Weights of a small multi-label audio tagger: 6.4M parameters, activation quick_gelu.
Rows from block 3 of a small multi-label audio tagger, named by matrix and row number. Rows with one number belong to one neuron. Each number is 500 + 25 x the weight over its row's rms, rounded and kept within 0 to 999. All counts start at 0. Numbers have three digits each.
After each neuron's rows are labels from the 100 clips, of 14848, where the neuron reaches its highest value: "responds to" is what is common among them. Only what is clearly more common there than usual is listed. The data: synthesized solo parts of chorales (CocoChorales).
# fc1: MLP up (model.blocks.3.mlp.fc1.weight, 768x192), inputs 0-95
# fc2: MLP down (model.blocks.3.mlp.fc2.weight, 192x768, transposed), outputs 0-95

fc1.624:514537506497511522471500495466503489473478546527521566514510485495532502465478491500504472556459527522487489517515516543477500538503444471511506522491538482508567471481442510491534477484466543465502532473515495491439468472462518477468515509464491478507518511487534520510533505544496500493
fc2.624:456489521507538486501477451522511501510505482524511502539505467531456499555517562489511517480522471550493480485482488506493483475566502455497491528452463478505469470519534513522518487514508499475485494498495479481464507498487550544496522497498486528541488506491513492483519473488508519551
responds to: note G3; bassoon; note A3

fc1.93:488458478485513532533501507498498520497488453476526460504504480504478487476490489474542527495543530543478526491513526475511489468497535520530535489533489460456496480504554500480506489522545495519522497456503474467494493487538509486485496506491528532476518513514540520453454496514486498456
fc2.93:504509481464485453456500511508494494559508453534473570503523521512462494492508503456522502489524468483533503500513519455510479521503542480498505524532504529515510505469458496476505545521458512494546481477503469484533529509433509502515504548503485451532497493516537480518506485497519485502
responds to: note F5; note D#5; note F#5; flute

fc1.313:464492544506500470486516545514511515483510492521492454438515480491494509500501531527489490529519514524450502491476482530488490511506519535505521526470487482540505511466540508501519493497465532490496474520521511483444463478500471505482559494487497521492505537502495509482501484477513489520
fc2.313:496514484474517523524481514529483476488484515472501450516521542468514454513482550502498492444477488481465491510517503509462493483506510468505492522502468504520508477461514463509493505542474510443499517474490514440508515482498560493484502486484513505486546539499487461509525542477501490490
responds to: note D4; violin; note G#5; note F#5

fc1.722:528490483486503549552525525455457519479530514477512499557504500516531490521498486491514522513455486519472531557451475525473482478529486463519517506509518507462474491471518515504534511478463485498493478505523478476528437508481515483467507479495467477553495523516483485472515516486482497503
fc2.722:494527523456490531485476495479522512545494513511541525528514486512468520503516514512497496494494496483538498449463470486473539530512487511501472488469515550513481478534476499478500477494499497507449496453500488506514504504515498522476498519487471537486503525511484520507577503519498499487
responds to: note C#3; bassoon; note G#3

fc1.563:505545501505500503485511512475513505506497509527467496450522519498464530493503525471470481528465510484482484531517574499541518544492518532484502516524516539537459453519476475503476507433486522502537498527482519501533535488503478495499518485492475501515492494466538499503481466491516461469
fc2.563:488491497497478508474529466466514484474489463469560500509518528533516529507500514539493479443466455521479519502510511500511481466480531410529494522502504501493488497527524556526502535520517517523479499512531500504508472483528494493493481533484491513520530498525532476508502496509500489514
responds to: note C#3; bassoon; note G#3; note A5

fc1.42:524493520518531478479511507515510523474495491483485498511515509517455500467539503473499496452557519504538480504512503473511479523471547506494507477483496487495492496523475556512560539505493502475475475497492549479457463489502492468540478475458445486512525501514480486490490483519500496532
fc2.42:504499495480438517543471524515516505468526516503524488484515464487565511550474466511528483524521495493472512507507506510506511499503506481529505522447502515506499513486465512485519517471513495520505439485534534517495516505478454525514533482505513481547584448521490467443441466488519508477
responds to: note D4; note C#4; trombone; note D#4

fc1.76:479507496498519510482494466519456509503506512482467479528534500503479480507531496503501447479512513512512537518544542509499469489488534493520531506513552471499509495520500471442525520534514484481507473514487463480506495510525518484508497480494450563518513499491507507499504470507520485476
fc2.76:504535458511483490477523528475498523488505470471491481483545512494472531501500470490494514476483503493532499548499522476529567466526452457517504490489423512526464489507519511535489499514506490450494517531498492546528509494514466481489515511513502521454502485449478474462480507481459525495
responds to: note C#3; bassoon; note G4; note G#3

fc1.686:497481499523547500476493500530472486471467547509501491433507504522468526462496512482511503494547521499479488561513523476518499487518477479535487492526511433508475529546515499450497484485486500488519523501501474526508503506537469496419515473482486492463481532513521523485518453521527510515
fc2.686:478516475516505455562521477494487522494495445482512499516521429495498530518447482514504471465485497461490487520539480512490517555517499497553526524504470548491525542478498523479472494491508523477496501485477531512526512502463445518492473468463528485469531521483508490522520474498494532500
responds to: note A3; cello; note G3

fc1.302:498536507523517430492484497446484513514504490510518525477538488501514492503500507542492492498473502497507508456525499469548520495544502547461509486513516500485492498492506502476535493511496519501461526504480521485480483520461484490475491538511537485532481515505512478491503530532550477524
fc2.302:542505518533529502468519514506486507509508495490494465515468479518476567507491519504506472516520533487485494507505494504440500479497506536503506519535471518464517491488503512509512510522490508518534507512528502530438485512517520524478485488477500478507520481511443523479494472463539511552
responds to: note G3; cello; bassoon; note F3

fc1.92:522464506534501483512501518517508500496509536503494487516500484510504523528508480538462499453471474538457520515484499499486477485472458511513503497510461492517463517479493543465507524520483529504500532501502496451497474492519532496521472504506513522475519570470469491507439464520489476464
fc2.92:496529476439503524459482486477493447509484550525500526527483503530532476484484498502535495509525544496506499463476503504500523473455443499490500498483515512513496525503512486455519525504503498494450509499484506513476558482521495490470448499536526507479495497527503521507486472518503510464
responds to: note A3; note D4; note G3; tuba

fc1.294:523518479537522478500493485482461490532473472518508524484518509491524472523464496506530512537486526475475454490506532525544473526488493506515486494484510434503479464526453490484536552517515470467482465498491474503454537505496535468496523515474473513502506536477533477480495513536500528505
fc2.294:488491521480491501490496502536509520517453469467464519466524480538495538457551513491491493521531514517486475493518494483527479477552493439485476503504497524483517502481515535530497492504464553490510504495494560500467420476540498535516509472535544487495505456519516469509480472518505525516
responds to: note C#3; note G#3; cello; note F#3

fc1.764:496481490483506492445516497506497536469499488525513491488534506544515451504514485468503509522557505502485444542502448507495521477500505508535524514513504542519520461517471474490515486469507538513481476513455465540526487560495514453497482513511516510485493503442468469478570515554475451516
fc2.764:474545529517563490473492520464533531549463510525510507503541463507454531481479509498445495503491485510506470479518434473480473518493517493529489488466515502491476539520473467483474452483513496500529541493476502501510501462505533469505481498486517516500492485515469539486506463487489505501
responds to: note A#4; note C5; note C#4; tuba

fc1.278:463510557503488519523469499513546524485451517506520469458498521561524495505483479452523453494496494502467479489486523486504505466529501496490490497542518529467459541514535478523477463486470504494519507483537493439566518507547499478470510541495498487478513505519487452527503500534451502494
fc2.278:545510538475550493484497490474510486539475483481470522500544495481484473523485510521509498462533454526476509491498481531480520490502493493551488507531492483485504494478480488538550510511477523506491520516470474496470531516454490541476481472509492491514562519530534582517466505503505493497
responds to: note D3; tuba; note G3; instrument: bassoon

fc1.659:499523503478503489564502492519543526497521532484476507480465537543521498488498543481512526459481513537515509515466519478485516527470527473527521508476495540483516543491525533523505558502453503526491510494499494492526533534511520474522498455516551513465469517435507481498485505513524498497
fc2.659:494543487504521500480464486529464511503503526439515539476469497510475484504485536528502527504521484504533464525538452547475501509525487496451507514483499515523495509509497495459502479478507455501512555482458509474492519517521508522492521474544498521545455498479497490493501460477490486490
responds to: note A#4; note A#3; note C5; horn

fc1.100:498537540522460495498517505463477486497478489522448499493470521489473447535478470475511495519541468499467557465523504525497509513520483454482502484522504473518505512478486471519498529547458519504489500558524494480502488514462483499466460509534480471492495512497501510501497520479539490535
fc2.100:500519491502453509538443481507489472547469496484530480446494504485517509542507492517503548493496464554498531485490474518502489494486476536521515506498503524524465514486517498433473516480533506520513480472531495520514480475513567512514537508483529473474474519494489504513477494500503527483
responds to: note D3; cello; note G#5; flute

fc1.273:512518540465551484471486507488492510467490506520513505493529512507503557532517483528484477505497520529510506480484441538453494510508474494497473471514507453491459489522527536468533467500499501542537537489482523539505478457504538470472462486531466527496542511471510466537526484507488442501
fc2.273:451494527471542494500494485567521498480520531495524541568509484472513469513469516507490482525468459459536568464499500563543506451486500492419515532497491522489522498526501468511510483479504497495491521491491502460524483528535531502483495497517456515538475473526448489491505510482504498491
responds to: note D3; tuba; note A3

fc1.69:519478499435470516509479507512487516506521464503465511489482491465528481495500488479505504516509464525524533496498432510503472482487509517502520477525497526506466466496556500449490529562470525529511488485527479479521473501511507508516498466466475486495526526485536531480490554462500505473
fc2.69:515506446483493510508489505468543492492450472514521508497537517492463519508474543482492524459503499507496524543543470539539504462511475500466521495543554497497459487515513521480490510535521500491523493463533466519487497441497493504475530446501505497472520504496492479508554505489504501474
responds to: clarinet; note D4

fc1.169:488496485552459460486492525529519522545494483530512502506464520489509499494496455548511463494511503490502466484442486526507525498478480491460509466498586530487470499489483491497544490519497462509499463488525482505425500533498505527468456501528471502477540470490515485487503552522508510479
fc2.169:503490486537523497502512455481511499505526506489499424532527456512501481488508505503486485492545460481544479548489493552547538509507529477475494489550476491474458511485457517491517493512487465541500496516489492499491527507531484484490492534465490500526515477561468512509469527475573512478
responds to: cello; double bass

fc1.445:540463520531515460517516553491454512522497465496524512500513500501498578487501503510508530519473438509498494496503519510481475496532504565493514502516463503501470510484498485525474484546491479464477523509487504496525499520475486458503478463518524540505498475465451512439480554520473501465
fc2.445:525517492481497531534533532487518555456480518461483467563478486502516556502488513432509507513479472541466455491488522511483476516493481528484510491473484504481474429493501489478541495518504473493494474531516490497527531531509490509515513518473509502454457491499520546502521493507475482487
responds to: trombone; note F#4; note G#4; note G4

fc1.496:489503542502513467529494486477491472495521493490550551481465469527482528485496536537548484483466504493504467509512511504458453522534509517528501480532517497529447500496486522483528535513497520495496450506522468544525505516550482491509493466516526537504491481491509507532527523498511500504
fc2.496:483474497519495482494456483506499507489509493510527516499537504509535486531494524519522501475468522505449516502500522494479457460469517500537529511511505520481518480503507488499531481470486493541530485496518539528541495449518516494520475499485468507559512519512522500482434505443481551481
responds to: cello; note C4; note C#4; note D4

fc1.94:460464522483506529526525502475483479497539521493514463546524497523533516515510461490532496517510445492509490494464501498476492491517527518514498450510514511484497464473520496517558539517498526556537453503511502451502468547470490518497512535523473499525490476496468496463514542475532512500
fc2.94:483510490497501516504489502477520500491527471478527506522520494519491520514484510498496512453507534517505507515500509493437507517468491467525479466482530503513466487500510450495494469495494492506489517473491500544498536499521498499511525461487481526498499594470454514479484527454508488500
responds to: note E4; viola

fc1.348:494472522537504453510535541508540462525526486531498485552495528484486488481416514489530538495481500525506475495503512507502498526454516544489488461467511508521513501497506552514486481515512503508490537491490523484528525451503472475516496492464529481482447515474470518536514539490488475501
fc2.348:489478505550451512466527488502537485467522518534483499529456510501502500521477520564487504498482545477471443518489535511489520483474459518507493483435462501478491569512472515498506484498522530518485465540524499489526520483538519488506525521492502507485462552515512484476497494566496506490
responds to: clarinet; note D4

fc1.180:506481484451476479492510525504473473527557513488503526515529500538511500497531487489472485527522477467511485490477468502494469519491492547441496444488524525525511520556529501509536549492481512485469474539487512497475512543496463461497493478460518534502446510462491487488505496550513498520
fc2.180:518521492450507520460494496474480470545447503507485532446526483550467493488456467481493516509495482469515483502526487452496497536495583589512508519528523515487510470523504491488496458490490501500513507515480510500504501486521528471526486481507493477502526466468496507498503489513484518499
responds to: note F5; flute; note F#5; note G5

fc1.79:515503501524504502464516502511522495515481481472540483493516474538488521458505498468501486497534505505511508500485547482484472488472434480509506506467478494435526483541511468484470513503488489473485450483499486488492536531516524452511539472498513459540511517471510508505519520526538462482
fc2.79:532466480520478469509534511479541471470502514471527491538445472488483483518516464501499460526512494501523521495572510487497500512498526482475524471499479505532514544523467515497476524510497553483484505516505511484536490492502508514490448480501486515493491497485470459519497512513472484485
responds to: note C#3; cello; note G#3; note F#3

fc1.755:528493501520438464503503495460508479509475491569490493498516510501547547524522512515517497504514476494491475505549462524513481519513507449531523538527493526499508460490483537509512547526480526513514495489490501493480482492507464513534500501497483474507526479497538567527474513519489483530
fc2.755:499485467504502447460494499487486470475487502496487467502477500511484531486509493470485500519472499528461476470534518555497452498471526501482489502491496539469515557489516533491505495499502507517488485511485534462476474486504556509496447521513533515484500510519549501475530484493508503514
responds to: note D3; tuba; note A3; note G3

fc1.261:486518527472515499493531497476494500497540493461504488470528457526513496502477512499500451520462500500553480509473526478460458532528529490534523493534504488514425482501458482502492489489473509495522469483498499550547519479529462504493505470478525559535469485494521512529544522560500514504
fc2.261:439474474523449521505469471493467505489512515511540480472513506517509479529496534531519511465479518497492486491529515522516531488494486492542525547504504528469464502513504536492519459457487514520506506465493537529515552471501466492490525510513499496536506538510510500488479491446462524477
responds to: cello; note C#4; note C4; note G#3

fc1.535:505483496523483541495513496471510475493523465504551523505470499531517469485467475506515485551522495519484493527501494509523476495469495463534486494548506514474493470500488519443501500529510490494500493473505480499457488481488514543452487506521447516496491504519533552467487503488417528506
fc2.535:469531494503504466521518487483519572543487453519506570495487497500534512499506511489471489536484496481487492479488533515467461500522533500467502525540504481497505503516514479497521487494455463540510546520482490479485433492492505515508505482557522468497504533553482477486512501535506497502
responds to: note D3; tuba; note D4; note A3

fc1.661:476493497521501482508471471550500523505503463463492503498508547505521449494489522502517496487510544531512506479496489480504466463567545514501549546502509526493497497504536463517492557498523485478501522454470454518490519517488461480543500486480466482488481499511477506513457479492499497494
fc2.661:486486443473493507460500487524496477507519540480450498522495487506518473499500511519536564507562476522516517529478447508518498492511524480473537491505519511449515493476459466483536514511547495546458544488509498489482474523501565518478510479491534502487481530473520479508514517514484453505
responds to: note A#4; note C5; horn; note G#4

fc1.674:493536479537491516521479481499475542544513501457445540488482537504494506522526504469499477493515540484484503518466549455516486491472485560485505509503499460513488506515473508497517507529487472512498510499510513519551525483541488493526530513497498526478523531493527502495491482485479468541
fc2.674:478490493502463475483478491506485483477454495476507547500473486519508511507520508508554526560467489504483503459465425505472492475477533525525505488464487487498517491505492547464520480496530499503516465560498503488480475497522469500484502477504500469500505469483492497528476481495562550503
responds to: note F5; trumpet; note D#5; note G5

fc1.681:507496467517489496535448505456450473490540491500519516535506504487468471473481536497496545491512507535523489456426508478514471499501503560490493482445505521514512485492529515517512534500519480521472489533488511493439501500476523499495519499506498482478476487484560507508522513525500493519
fc2.681:494502485528512526564499470474473497482507505537462493497518463475498499492542487515532481474481501468502469493521526507513489485522495457502512515495494571455495526496511506465488510499494511489493524482491536523462546494512529492503509556475487458540486499488499494478480506502511522519
responds to: note F5; note D#5; flute; note G#5

fc1.25:482479510518509532506487478491504495513475483476515548501474455496511560500514480491561489514539476453529518473531480492508489528493509538473470489477538505453511493553499524494510488513450483499508512500523513517460471487488537484471485518481459539512510534471530496548490483503488538477
fc2.25:526484515503491465525475500515506526495511499519513516551506494462496499487528488480481499503511483485486514510511491519551501538552497488450510514501478470493498473499519480516507468458482479524489533504521470475442469501515451490455494456467492558513471473476489479462500481485500518505
responds to: note D3; cello; note A3; note G3

fc1.155:526530460485466517478520527530507499518536496520538486536534469505502484447494502523488487517532472517441506539502496460498473485551535539546478463481507504524532532497471514540482500461471559490524489521536510521508481505527482506534515491496479487473505545495510509486536486495494508497
fc2.155:469524508523530500508515473512519492515478465507516498517485512505527518531518498525506514492464474523513510517482515555495453501445502475490537509490552484497481515528539520462526524495484464525497509475460479516499509531501513485472500487499492507523524497500511457531511455519476444437
responds to: note F5; note G5

fc1.417:518498477512505538466524527495502512494499512536491526528537534511444480496505460523510481482521501520495493522501514491475513490460504509504479506436504499470522475503524531540470515512506487478508501512465507495521477463508524471519529512503440528457482526484487494516486464448504528478
fc2.417:449486433497461529533507520532529484518510484484487539538496508478558469479528565498485543490493517453496501515467467471516496499487485488495515524490535534522507496514463516536501519486525459499481469519517533507508509531507503498482512497500527511483506510527495522457497520523475504527
responds to: note E4; note G4; note F4; note D4

fc1.704:503473472502520499507543476480510487507502507465517449502506506521501500483508498475529500473495480526512522484518528508496532519474503513521480530489498525501493487542491485517549490501511520520473447505483477459520521486488475455501471450493473499457479536467515531484534488515486461547
fc2.704:521502497497481482447499475526527512464479497511509510515473497497501524491471503489502507519457538487490460466516463468538498533523489490507515467509455482518532522497535484528520511466529524501469528552535452549496515473510463453494448524504504493481500476507524495484480516499474510495
responds to: trombone; note D#4; note D4; note E4

fc1.615:485521465504500496484518533497480534478567567504515447492465468521463525467549486461523503513486503470526494536482485480502497474470487550482487474505511529482509465501496505461500492501486509454494499497501500541494498472497512472509466528507523494520503467486500501475523535531462455506
fc2.615:468498463507548497458490439486502521472515477496499524512487519507522477482462518482498488530494517571461541482491493473509525507507505464503522499487470539502512488494498485459545529481520453510504440465505509546479479508521490537529537455505506509526478496503474550447497477508489534505
responds to: note A3; cello

fc1.409:540541514481480484475515526463534503452530519455485499535517514453496522486538455547469490485485513459454487502515492514523516516487514456508529485492474477523521475478503488506514476504479509522518518546490501481473479548566504495496551446530535489460482481488543556501515500495509464544
fc2.409:519506485483527519511473460491521529489507480496547537536473492509511503489511501503464490503490496550538479501509513495521485503483503496520484508461501485489524543530474524523488477459501500534499490551519532523467544447529453486518507488506492489495537487526510537452484499498480505479
responds to: note E4; note D4; clarinet; note F4

fc1.336:466493522464498470523505504542511504477551499525517474501499496515498503516461553511485512473515454489499510489490491482546517534498450496487503516502505524477521488515496530540541532541458504437531519524527508579493518509515510508491497529535470524509501488457469501534490516463521509503
fc2.336:533501492507521488526469470537491467504493521496470536520483525484517498506450497497499471517522485466498527470473493477472503544521471443492501520489509534477493522496531440462465522523538522481541496451468465531502521530462528521508489537528518444506428491517496497527491487457505488488
responds to: note G5; violin; note A5; flute

fc1.499:479479500492487506473530495453533487474519542463514483519494541530500505510447486501491511490520507499490527500505491463470506497552510551467520490542495515525527518546504509523513536467506494486465484526519498495536492466519525511478478541465488505489494474507565508458475459511492468540
fc2.499:514511498479510519526519468500517548524451501502485487520533474542469473492521505498507479480524500492505516515452529470509521442510511525486503479529508476547498482531507452501529539503489555452500476493507515497505512468550475456492511488530451479455502500504510489544498509516510506531
responds to: note A3

fc1.229:492470476517510472482498495499481521484507477529485490511486502478491549492444456472532486508501516453551507510526498477545488522489478525516536506504468525533523500491519539534468486505541526492449482501518483507522553506463453456511477489496503532498452486472478477443492499531515507529
fc2.229:482519495504525481505513510477466497533482465542576490540508508472488538545503517500545505451483518505487476516538499489545510517491522471486515496506447540518488485513505487492507488487546486532494491561548484559488497505560497477482511513502534517488493494477527505443462529503512513468
responds to: trombone; note D4; note D#4; note E4

fc1.184:493487490578503459455438508475517516502480511498554486466472499536493522490512462496491470505530497471501465518472489472511500481520511515543489470493489506523480524485493486486498529481451511479502506499520480524487515493525518533450493512494472516486525497513478481528525500489542418443
fc2.184:522483538508498492505492517506465545493515504519504485539500455537445487521469490475502532482545527473489530517558514502494540489513502474471491524497481480517470516506532478472503502516499479515510506501482507497477455504543488485495507476556437491481558512525490486500510576493480513494
responds to: trombone; note F#4; note E4; note F4

fc1.91:499494509511488513475485544483479507521497482503547507544491523506498515500495472493500504511548502569461518545514487444485504464487522486462478515507508490525503503527477453503482500518468500493582498499511435485565530539492433486481478481453473470491467496527534468508497473506473502446
fc2.91:512501496496484464491474480501532515506502487475464517463515510524542471493533487537501476491515472455509500515493524528452540508492510524491510523474525481494497548516529500452491531492497484497495513487486484474494550526513466502511496515477488509542528499497486500516499493517466496515
responds to: note G5; note E5; flute; note F5

fc1.577:444547549529458511529571491495491517517496457518503518443466509517538522504513488556497524500511543488511494492502460518524495501468551476464497500537497474532525503482491498530469528469502530513512504493497518447505496447486505491487489517525515488522509432501500498493508511481497475488
fc2.577:502550488474462528504487487482492488517474488514511485509512530469489572498529451500479469556501507487523471496495504529509474493489521467499474522488453500493497480497508489487459479488517515497520509493484528487528441514521469535490483478485560481524485500518538484502476527496522476515
responds to: note A#4; note D3; cello

fc1.341:494509506491536491487521512474520572472516549474495484502456487504491481529468523508470528522523500525462482469486512442492514487544497488484504512474537497520508541501491496470477521466526511502499473508513496495484484523503502524476550529461491527518497516497526502513468457499504492470
fc2.341:503535460499484548452435505486495525495484489463510483520487499541508486494505510545470488491545498515499496526466507483528519463520452466486507455463482525504531493471481523422508541486494520501467488468508472453498496493458481482495528504518529545449471476493464515488501524488500526501
responds to: note A#4; note B3; note F#3; note C5

fc1.262:503506513485517481489481505485478480510495535505526514537540496477456541483520502482493530479507518503480525489517505517481488492481502493562485479495498486501520480544469476551529505524462503443518457486515528536476524497523579513545495521494491502482530471444493527483538466511473452462
fc2.262:495477500480535512544495500501528501471513511505510489510476521562549491523476484478548442537490506542520492536487510526487462489514543450485501536507487532501466487522489538455509542504518491524493503470458452482453544541507481500503447470471468523523465506521495486512471436545515482488
responds to: note A3; note G3; note G#4; bassoon

fc1.97:497484516481490503486502439481530566524527504512561508468477534513523526503504493484517496493499488489505483522529481496489524515538521446485509493517494491467494503471456482479488520511509458546529526462454529518524497503525458509508497515522481562501503499484540523484482503503493502485
fc2.97:501457476498509493476503464508507520519477474481454534492509489519457531451489500502525491510522497532494523475482535508525519459486517462494510494512506506471495493539477535454528518509525481531469520508503467511470510485448481474515478492520519548531518493490525491483487474490489492458
responds to: note F5; note D#5; flute; note F#5

fc1.293:486488511521506484446499518543487526500540499476489509540468475470497527531442491500528461479533514480467502493496511480524508482494484476436452492510529515494504483518490546498543533517505513488517499530514510474505499507487480482486505501504480460496544510550521502479515576497499456460
fc2.293:544473482494526490496506507473527542422501496490528457516537472514461540536491465547543492474523499514498530486522504503530509482475512505482506495549472463496541519488469533494529535545511476533484509519518484477524484499530470482485579482522457479494529494540455490487524528513479497484
responds to: trombone; note F#4; note G#4

fc1.143:426500473521509485419506499487508480529535537501553508508513510500498468555486488486505533489524529483503515485519535509530487486522514512497505523499477486461509489496548483430526485500512496460499457462502455499474508474509500496512509534475497501483472503499519492543490476507512478481
fc2.143:503509448479501499532484519485448479502487455502512448445492505521452491464490497507536441500505523497496518490484499452567509477477475480486527491507469513516490512501507514499499546556486503481455513505486495529495495493492495527534503491487537478502501536482507457554469494473495534510
responds to: note C#3; note G#3; cello

fc1.32:519466480506520533479518519430503466463526508468498519554522544517481437463486516482512546444483498495537459521486506485490513524498553494508519447432522504443509487512464504502480517541519514521483466502501494494455507506470533486507464503543483515526512483486522486520487511490518485439
fc2.32:484457495534501510519518572514500486529484495465533479503515500513514499565475474525473466463531492523491487516507497485503482473519515469518506522454461500495485492489508513498451476469540493499516477524515510490495511474486466532545517522505451537536496513543481517499510504507512524510
responds to: cello; note F3; note F5

fc1.492:464499504483492522493464517468498558543517477471519505513511502501488508478553501514478476553482500482508514470495510490524475531489507525501526500526493515502495536468450495523464547524477481490497474528508455518477491506555441519500541459507533494515463504501483527501504475488482477490
fc2.492:499566487518562528471546487477539510480496470495499469504531472502504508494493563532498520460479560503523499489500467528479504462477490494488518526498467485516444519538459468497486497498477514501524471503506495478462507489522485519495496511525499500512522461532517498522440454509499484525
responds to: note C#3; note G#3; note F#3; cello

fc1.746:544517525495539516454457518461446477533502498520501555466469531490501506463481468507523521519496497476480510524499527516535549489511514503480506493505488521533541499498510486458520480498444543484479485507521512503537515519458498480473514515439485486490503507512477500520507548518493525496
fc2.746:509457511457489502469485497490451451512504530539487485495496512455511509560518473539502520502500515545515481535534444542480485532493469514545492501487538508503468493462539493515450476518522526456515505487497458504521524498491541495533535493492495473524497501455487487512519435510490473550
responds to: cello; note B2; note C4; note B3

fc1.425:526507472474484512466487498508525500478519483509506463480509492442516527496438502509512478525484510516482497482465526478492514491470492513529497466521525463492488480512555484474500495492482490429534502482480486486482521502557474500483497500530522507466510508510485512498481494522483528490
fc2.425:458508479474498498494540463453522552460468470535457482461532486514505491431496518528510467499488526476529515530502455506520506511499518506529477496491472501526480509520473489493501462527469494529496515550517532510451471478490496503508494523465472490503523522491524527503547458472482481486
responds to: note E4; viola; note F#4; note D4

fc1.386:491552521454483480530471479439523517506478486504518523509494479541504522480462530488494508515504504530478515487462487479498513458474528495462540506486460510500499452480508549505463548553520511515530483477517477482503518530481533513538468481527483491477472504481525497464459512516530477484
fc2.386:501493490483544515484532484514489500477515499483502500508523488513534472499501480486499528534496513536519519508516511520541455476480498520492529530536529503527532507504442500434545475480511509499520517491461487512494498485495489489507494506519506512506461502508540464479529530514468507482
responds to: note A#4; note C5; oboe

fc1.9:477525471511512512527494466501483476559538490479471503541531558554539496520490473511553497488523490507518531525530501450514471459467513498491504489493484497504522465488520509555505515497513502504494468463538503465539481492507454480521498475494509523491504467505499465538500516517509477465
fc2.9:460482462511543516489458474538530494492508512453531527463491472537523519493518523495496522530504477524506492487524497495492527551533469484497495465485545448487486513501496529462509512488546465505507554495458513490491528500509470470487487457485447513496487511529489507507490484532477468426
responds to: note A#4; horn; note C5; note D#4

fc1.587:480493508512485520479451491439517483544463506481513483500568495508493482458479535443555489507545475527492521514493496459509516504492469465522507433481485523478497535495546475531528489515498508495529532500475480464490505462498530523508501526536466506497466471491529514488484521510490473519
fc2.587:577498499492485479434509496554504480520540466481469492501500487476517509518515477501522506473482476529495526506492512495493459499500518458535513492503494462480491513490588502513523520512513487546450457495486508493470539484491477487490539513504512517504509473509534500532525510531467504526
responds to: clarinet; note F5; note D#5; note E5

fc1.766:562507507548488514504484478525453520526467529523516509485530489521548537509468533545441504546509512465509509454515468497517478524502541499505500518496493532498494498489490496497486525487457484488508500502465487550519519533516473514539490505490482507473513534489447491455506532506456512521
fc2.766:508488499485466516514511532451536501493466516521516539521512507504496522491508505524496490492486471488537479507469538520492492495464548521491523470529493493479467537465498486508492539497490504558509529467504494470447433510494534496554529479484527527492517463494494525454521484500520519510
responds to: note E4; trombone; note F#4; note G4

fc1.104:519503545515508496519452504483537474520440491496485522489469515528492510489520476508500484466531514532477497496487471497526546433496531465484468481492497498518543470507507498553525484482508508529503473511481511514497485480488468481512477479537508536511501517472467487498486499496512464510
fc2.104:534529510485540503531519484513550541538542508500484487500523486523485530530484520490498501483499501528453528501520524524471462536434462507495502513509504472481475489527481480507522470522521495477543489518511497489513552539458491523486455497482526466470489527543503513548507473528478507476
responds to: note D3; bassoon; note G3; instrument: cello

fc1.112:524498518512532515523473515456438511517494507507511511512482496508490510505500530518512495528433507510486503452509475479545507519480462501464531527494512528540478490468473514460530516470511493491508567488527491466460467497515505503528458550469507491464553493489492480476514486522518505520
fc2.112:508486523497551477489510538506511511492484497492503491500494422491518574519537490492494476489529489484484523510533530536487512450519501549482490462544523468488488516500517530509495486475539490521490501521459538504461453516500542491515451516499522482556515454507510516454480489482526511522
responds to: cello; note G3; note C4; note F3

fc1.548:483470462499485499498474473521506478479456495536507518472508479559437528490475542473540485502498462484570485530503502465536513514480489531472486522554501476509493525497496535466501528504479503529508509490496489469503488467488504503524484476500518481482529509568498490461528496549501503498
fc2.548:487489533506568473513552473483488565503512525490503497493516481489499533492499497481496480516486524484476512493552477534476511481514498533531477529482457471480523470483501520510504482468571521556486509486499535457462503490495488516475523464513492507489520489474494483424483501481503495513
responds to: cello; note G3; note F3